config = dict(
    arch='vit',
    model='self-supervised image encoder',
    dataset='microscope photos of single blood and bone marrow cells',
    train_examples=97085,
    image_size=32,
    crop_scale_min=0.3,
    horizontal_flip=True,
    rotation_deg=10,
    color_jitter=0.6,
    method='vicreg',
    norm='layernorm',
    norm_position='res_post',
    hidden_act='gelu',
    mlp_ratio=4,
    head_dim=48,
    fused_qkv=False,
    bias='all',
    qk_norm=False,
    parallel_block=False,
    inner_norm=False,
    moe='top_k',
    num_experts=16,
    moe_every=2,
    expert_mlp_ratio=0.25,
    experts_per_token=1,
    shared_expert=False,
    patch_size=[4, 4],
    conv_stem=True,
    layers=8,
    width=256,
    positions='conv',
    pooling='class_token',
    projector_hidden=1024,
    projector_out=1024,
    projector_hidden_layers=1,
    optimizer='normuon',
    muon_scale='original',
    learning_rate=0.0087,
    momentum=0.95,
    nesterov=True,
    orthogonalizer='newton_schulz_5',
    adamw_lr_other_params=0.0012,
    max_grad_norm=5.0,
    max_steps=21300,
    batch_size=256,
    epochs=56.2,
    lr_schedule='cosine',
    final_lr_fraction=0,
    warmup_steps=630,
    weight_decay=0.0,
    adamw_weight_decay_other_params=0,
)
Rows from block 3 of a small self-supervised image encoder, named by matrix and row number. Rows with one number within an expert belong to one neuron, the router's apart. Each number is 128 + 32 x the weight over its row's rms, rounded and kept within 0 to 255. All counts start at 0. Numbers have three digits each. After the name is the row's rms in percent of the matrix's.
Before each expert's rows are labels from the 100 images, of 14848, where the router gives the expert most weight on average: "responds to" is what is common among them. Only what is clearly more common there than usual is listed. The data: microscope photos of single blood and bone marrow cells. In brackets: how many of the 100.
# router: router (model.blocks.3.mlp.router.weight, 16x256, trained with AdamW), inputs 128-191
# up: expert up (model.blocks.3.mlp.up, 16x64x256), inputs 128-191
# down: expert down (model.blocks.3.mlp.down, 16x256x64, transposed), outputs 128-191

# expert 3
responds to: cell type: erythroblast (44)
router.3 112:112105153131133066120116090118077156184085100078141121121152119143085159088065124117130144108167156124153173167178183201103115111124183207160148170079099135151170113166168128136135116135165168
up.0 101:153087186080095153120154223097163108152145130117095102074189104129079140126107148089134134162051139140131123115112092147138121084105081122205124122122122110177139138124122150120122115085140139
down.0 109:170117064078122141127181183131183051159106178126042141159157148104111162114203142113148147190146112121146232092096144143131195086098186104119111112133097129109176078095121098137132145153165114
up.1 078:150127149106132123129153123152100185158201190146095069047104110194148183101099111185057122117151219181102130113159190147141132128136117159039093144134111106128123146093095120135181148137108080
down.1 050:094113070196160179125168125110127107154125106156197157168155140192124096153139164184183082053173129107119108099110104074115132097156135126145120082139089088106113143112148160149165109150165128
up.2 104:101124157088184134163147121136116178137112091056162122182131125183107083115131116160135122104081147105166105116094143133163064124140147157164123123145105153085117136086153179139190206110141136
down.2 106:108146146188155169169117106124122144162118106127167123075085106072117090116179112073158163154113107135132153131133131067136141148107099116138130156144134138214172144110137110109073143126125112
up.3 101:128135120112155127151188099167145161146123120152147120155137078097163134126139155108168120148162085090155146104092135146160094110194158108109128071145108123145087175047130091165102131141155119
down.3 096:084182157145181150186134092074160135150114163089120150112122169140145095100155116067094184102158096137112102149139133090083112198156164117159104130100137081062132086164169166137144093133175177

# expert 2
responds to: cell type: artefact (66)
router.2 106:135188113132163138120101099135115148162105079125088126089160139105102136175156146177151116067142177221104147145132153116114154141095182140083105154076175127133076145162139129165120195135179137
up.0 103:161156130105167178177131151142109087076170155124148130100154155102117089067112099131150132174109137115134162120125125080110162129075098170109143098053082065174116168092199170092109078132165119
down.0 108:123123103130170140146161143168123165151088145170116120111146129205138191177139090163060111158069168135149122147116150025134126175123172147139084143174110120079135120148127087174110132079188109
up.1 091:142094136189108155087133174153067141103153084129098125025155178133140160144103128123127128104115146157169078110159101131129153170094087198170143117111144080084185082143194152134175148144135113
down.1 071:137134155137157109124165119128080155170151149128166127079157163173091110127141156107124131091070144132114217104130118105106190086189063133147147196148177113116157105136147116111105189142140145
up.2 097:143135100106112140171108097119116119130117089098107092142188131130180174056092108128135121118082143140107107122156079133161122108056109112154153063111100176118147090106127151124189132158145157
down.2 110:194106116097087059134139139121100091113091184118095075179099119112108115119068106150105165167141116139103155127136171126139089131116157141142105095129139076100136097170133096162140159071133149
up.3 112:094178116180163128127103110154132137114053110088174130150145151177159120156100134170183123158141141112112174098119149088154119153181124112163131128166146153209164123131104097172172182091136108
down.3 101:095121098128102096149093090102144092183074101102096136137083123120119123100169148126117122131187137208151214152135106176130203148208139120147182160123137126110116171129114142142137090116098174

# expert 7
responds to: cell type: erythroblast (95)
router.7 088:138142078100165128157122120142122170106159173176129125140049152163136095106109122081111061106096134109123122123162120116074147161122159117151185180125084141108150092139142137104117110153178160
up.0 089:101194136106107079139165197193157147092130170160124093083144146116136149163087131069114144160123135161132112100146148104169158170103119168156139064080074159162158129100119148174071132110158105
down.0 096:103118151088103150055174137115175120136103101138121134130142090154157110138096151137140104057074151146147147138132109150096158143135038052127094115154155107164131116110191078117159090172113147
up.1 088:157155112128189130152187092134169112125133099165136150138140112059164155123150053098100159178152101101162077114108121106124143118147083121104192142126141156093118115102089092139150139130118151
down.1 079:104173117167128075110129138066139133124139034096155166125151115080131162130098188125100141152143121131152144185143136149223110116114170145109153129151111149136158112132182139131140166072128132
up.2 041:115149166110171154096111137105097150111117150117079152135135115092143155109121111136076139138109087125138117090151094181131178144154146126129121097057111131176171094108170093147089119104113190
down.2 046:134147116156121087124190118116150163149083145179081139109127137148092138087162136093154108123152114122098221144133119126102076146161119125161126099184059101113139187071136065169154120151077116
up.3 084:135184123124204116116118091162100070164141142104153200127144150153143097126086164163151100085179095149116099190108156133082131200089124129184079091129131076102140165085112123194130152165109125
down.3 080:136089115146161140158142097115114151116041130163111103156100112149196130119110131139070157133162159091123169178161124149103117119136117147128123120129108105151092152197141072115162162124093148

# expert 9
responds to: smear: peripheral blood (100); cell type: segmented neutrophil (54); cell type: platelet (25)
router.9 104:113082122074165054180121145089171161178126112119122158145052129144123156119187172130149116148187060106195066124117108120198114127123131123095149148137084093163097107170046165160139120079094115
up.0 098:149105106137150146139190124173175107179126067109086088088148168073106104164191115113119169160117167109137166086107167153169109156128099155161172162100150159130155132103106055158126118167177105
down.0 094:082102137133082111140107159120179137144175182095094208188104100157110147131097143171120115109165177131113146175110113118112103145116134104131093154170172154087180154078081065123099180133080172
up.1 095:170162168085109144151151115123162062132137087170107117078102104129108101149100148136129078151104154154140152181170193104120144149053110099104096136169109159108085094165157089181076183146114160
down.1 083:125081134150119125148147149125104183082134089154164091165053125127116191172138145203086139090117140073111127111119193114138136176100182105140181162139163191119118181085129159158157160151136129
up.2 098:118129100065117101096095098083085124113095169166158151116207106166120186143098124151136084138194142129121104151109147132135130131169183159159131104066136130200177098136140107112104080141113165
down.2 096:184120130143113087094167136115182161187144161137152156054144186120086114123135168170154127099163122162072120161122166159120153153114137153085123142111096133147115138189117097109079119095095124
up.3 109:163157103172102154121165116193091109130182087167082111134145133163127072161088127137166148143104142088083127083111137131109112109118160115124122136111160104113103109178172134152103151137161160
down.3 109:164129114120163203135068160164122060134089202146097122120109088102183136145163105138166105120113179142090070113139152110145102133105114167136132141128165167131108088170152125168122137155086135

# expert 0
responds to: cell type: lymphocyte (88)
router.0 100:109116058128106131128144213133126141115135151122102130140076113149154108141120092094088114108128101113126118127102066105197092141161150075092160078135146165169143122147068129134133117148128147
up.0 105:114113201100178092074092136093146137091141097082073101070136125148154111148123132107128146087174152139163115135151130126153139137182125112103182129096121116132171173147158086154108115130094096
down.0 107:176162160127129104152142131117124149128112104153081148105122102170159133190081159157182106099180138080077091084168176133118104147115121137092086142189154176146111117095123188188158089171155165
up.1 107:141084136117119100113121143102138137130148159149159159108152072223166182155089106114077140114087179116200099105095095092173168085136128131142080120164100142151118156155135129109152101118115130
down.1 107:118122207091140118123119112143085161056073146228174128139100145156127099123078106095122129065137136064143123094078132168177149125117099137109174149090163155079107119140106089126102110157081076
up.2 079:122181174128104121142126123127128161130149113171109137147046157186067215159137132066167154174094143169133118111123140074051158128141120117094177155099172094122128100139160138149073117136163208
down.2 066:124125107059124178148135118121104174095148107102087212112156098109148116168125093183157113169091148108114097078122137086119147134146152160111109137124143121132142137113145208137131073084158177
up.3 100:121146101134139098082086129143169101155106108078169147128117159105063113185128100120120139107079098107155082146109086094138157158089181182149143085150102118142144157122119129190101101158168182
down.3 099:096169156154161112090145139094154142148197169131122140155155129135151104111095146130036123144139197078131113061091106173157097147133152101105095154143079081086126117095136180100144153116082076

# expert 4
responds to: cell type: promyelocyte (33); cell type: proerythroblast (28)
router.4 099:190108146166112149157114169090177077098100105089146166133108149105113116131128078108154087164154129216153089097143160106164103108087159120122109129122119123132133136152137184173149085095090116
up.0 104:144154123138087131079092106048059125109134131091139176142135124108099111090134095114112110123105123131180117126076150130174102132129167094135097126159122111118066129131168138152184125147118126
down.0 105:155126090110163114136094122180143160075065079140118124120093143123213112130066177126143088153120096187160123105132088104173145164110053204128133155164056124146148102177170146093132109101137109
up.1 102:151136120062107154101158110175115087164110111098102070096144131182145154176118108086108134168098149085218109104127126165171116121060156156118162146113187141166139127139155176144144177157125147
down.1 106:158198079130189111134128085176126140110151138160124112152129151119097126118090135145096110153178120096122117153128104132101138130118090117083140130071075144180136144167139127113129130179088145
up.2 102:092123149132162153126185152134091112124122123122204079122172142036162115132097140177123121129110171120119156149109152158074141085140080094185158114101128105135188113161113175128136119128091128
down.2 111:145094130112109168110133127138144128117136128109080113143104107150167117080147209120103135159062133158135148086132115118135100097132132101213091188153147121095087114083089142145134144151164170
up.3 103:163136153123114150129109122103110117166093123111163158084149131134183130125033123122140124117131144158119089208142108119162120073129106110147137105129150130061147097195089069134130175181161142
down.3 103:082138155152174190100144114184084181134118132108155087143062183135072126138159100094153160183099065134101090083121111144140106200116106104088183170150123127255198194106147195131137137107102100

# expert 15
responds to: cell type: artefact (64)
router.15 102:125113110123125123115132064183185127094128109137146144144116123074083128147124145072121158199115134124127120088211137115132221129144098131104186148106064079161111161087162108128114100118112125
up.0 118:077165118132152145123109150144149157117122086123082097224127136137132123090139110119150123147104108045108126119109159136115110109161115150112110101139160181079096174094146136125087174120232132
down.0 104:094128131073143173114158129181148197216171089104189138137137138143121116107154120167092129096158153163091094133157127117195171162107172086203140103149136072159125136152145106106173108074122147
up.1 098:070117130239128147112137105175119124168092170205130087106185089148105106098099108115120134162140116140136093081118130161147098120105074068106061106131137149125144172097106170109141098146147155
down.1 095:118117156115165113182156121110114190179124099138160145129149118169152145169161137143113076133098132116115172124140159162142136128082141132068054110105075084113182083148135156125166117093154138
up.2 123:130164108183139132179162119176135057120098189083131100130135126112154188120109072146096165122140143113142150116147139066138117115095144098092054099119096168156149183134060110184088154147105120
down.2 133:135184106147183119136116093107084104136137097071114103152103171085111116141150099107163138093141109079111133093140103167168096090109120179097097150192109154125134090130160135160159152110150093
up.3 099:156107102148116102062153160175107151089141087098117081125140149086116164113165166131090126176117091067085083118160135135098109125138172110154108168130150241171144098149118142122136141137170107
down.3 101:170159080082077175218141126124164142156093138149102120137120166137099092076145132087148113119182121115158150121138130117086050131127175101142111131143087124138109135117129140122153084074096147

# expert 5
responds to: smear: peripheral blood (100)
router.5 100:120134142169116145096158144078073116137111135196107143113183130167118153085122134149127155134188046136134135112205116105073092153139124129113153100103188149135112059183118149099116112090111160
up.0 096:111104152168165065100154162097098156174096094077179070123134111169178081086065156110114119170148134140118104162193080175074128138106096159122075144156124164170112137125101122098138132134078200
down.0 094:113183098150107148148171144137153071150174162107117119097129137089070124155118141134135132094143129111105132112099164154106066142118153081141114127159109034135090101109118110136126167071122091
up.1 111:145043091168140184099131182121103128124162149059127074147120149098125149145176113096080134119130067131103083148116129080118174162082143117097075111071174150163132110128105132180140131153122150
down.1 106:089178115111137130119134137137164130121109181117216156167112140165174144160185127142137134099166146103156108137131082134166112218082158082101159098114091151122119110102138099137113077121125176
up.2 091:153175149109121126120099173114131156107092140116122135173105134126114130157128125123143148135091156112095180156045166108170111167166104121128157157209122084127066119080163166089172128156157095
down.2 100:152081147160087133155119117103165154144135104100134075103123129110162106047063106083136129115208086120112166128232155106114079147136151138108109092114125167127145092180091106188108141141088113
up.3 097:071142087148103120138138122063147187122155169160161149131074149142160173095117149110175092122116090117101117065116129116136079128122116108130136132188154109143124132111165164133139040126106102
down.3 097:158127149139139110119130138099097093166110137196150154150104107101122087096073104065094072141154136139117102169142115136124175180167155090191162145094128154102069114147100132117080086150163204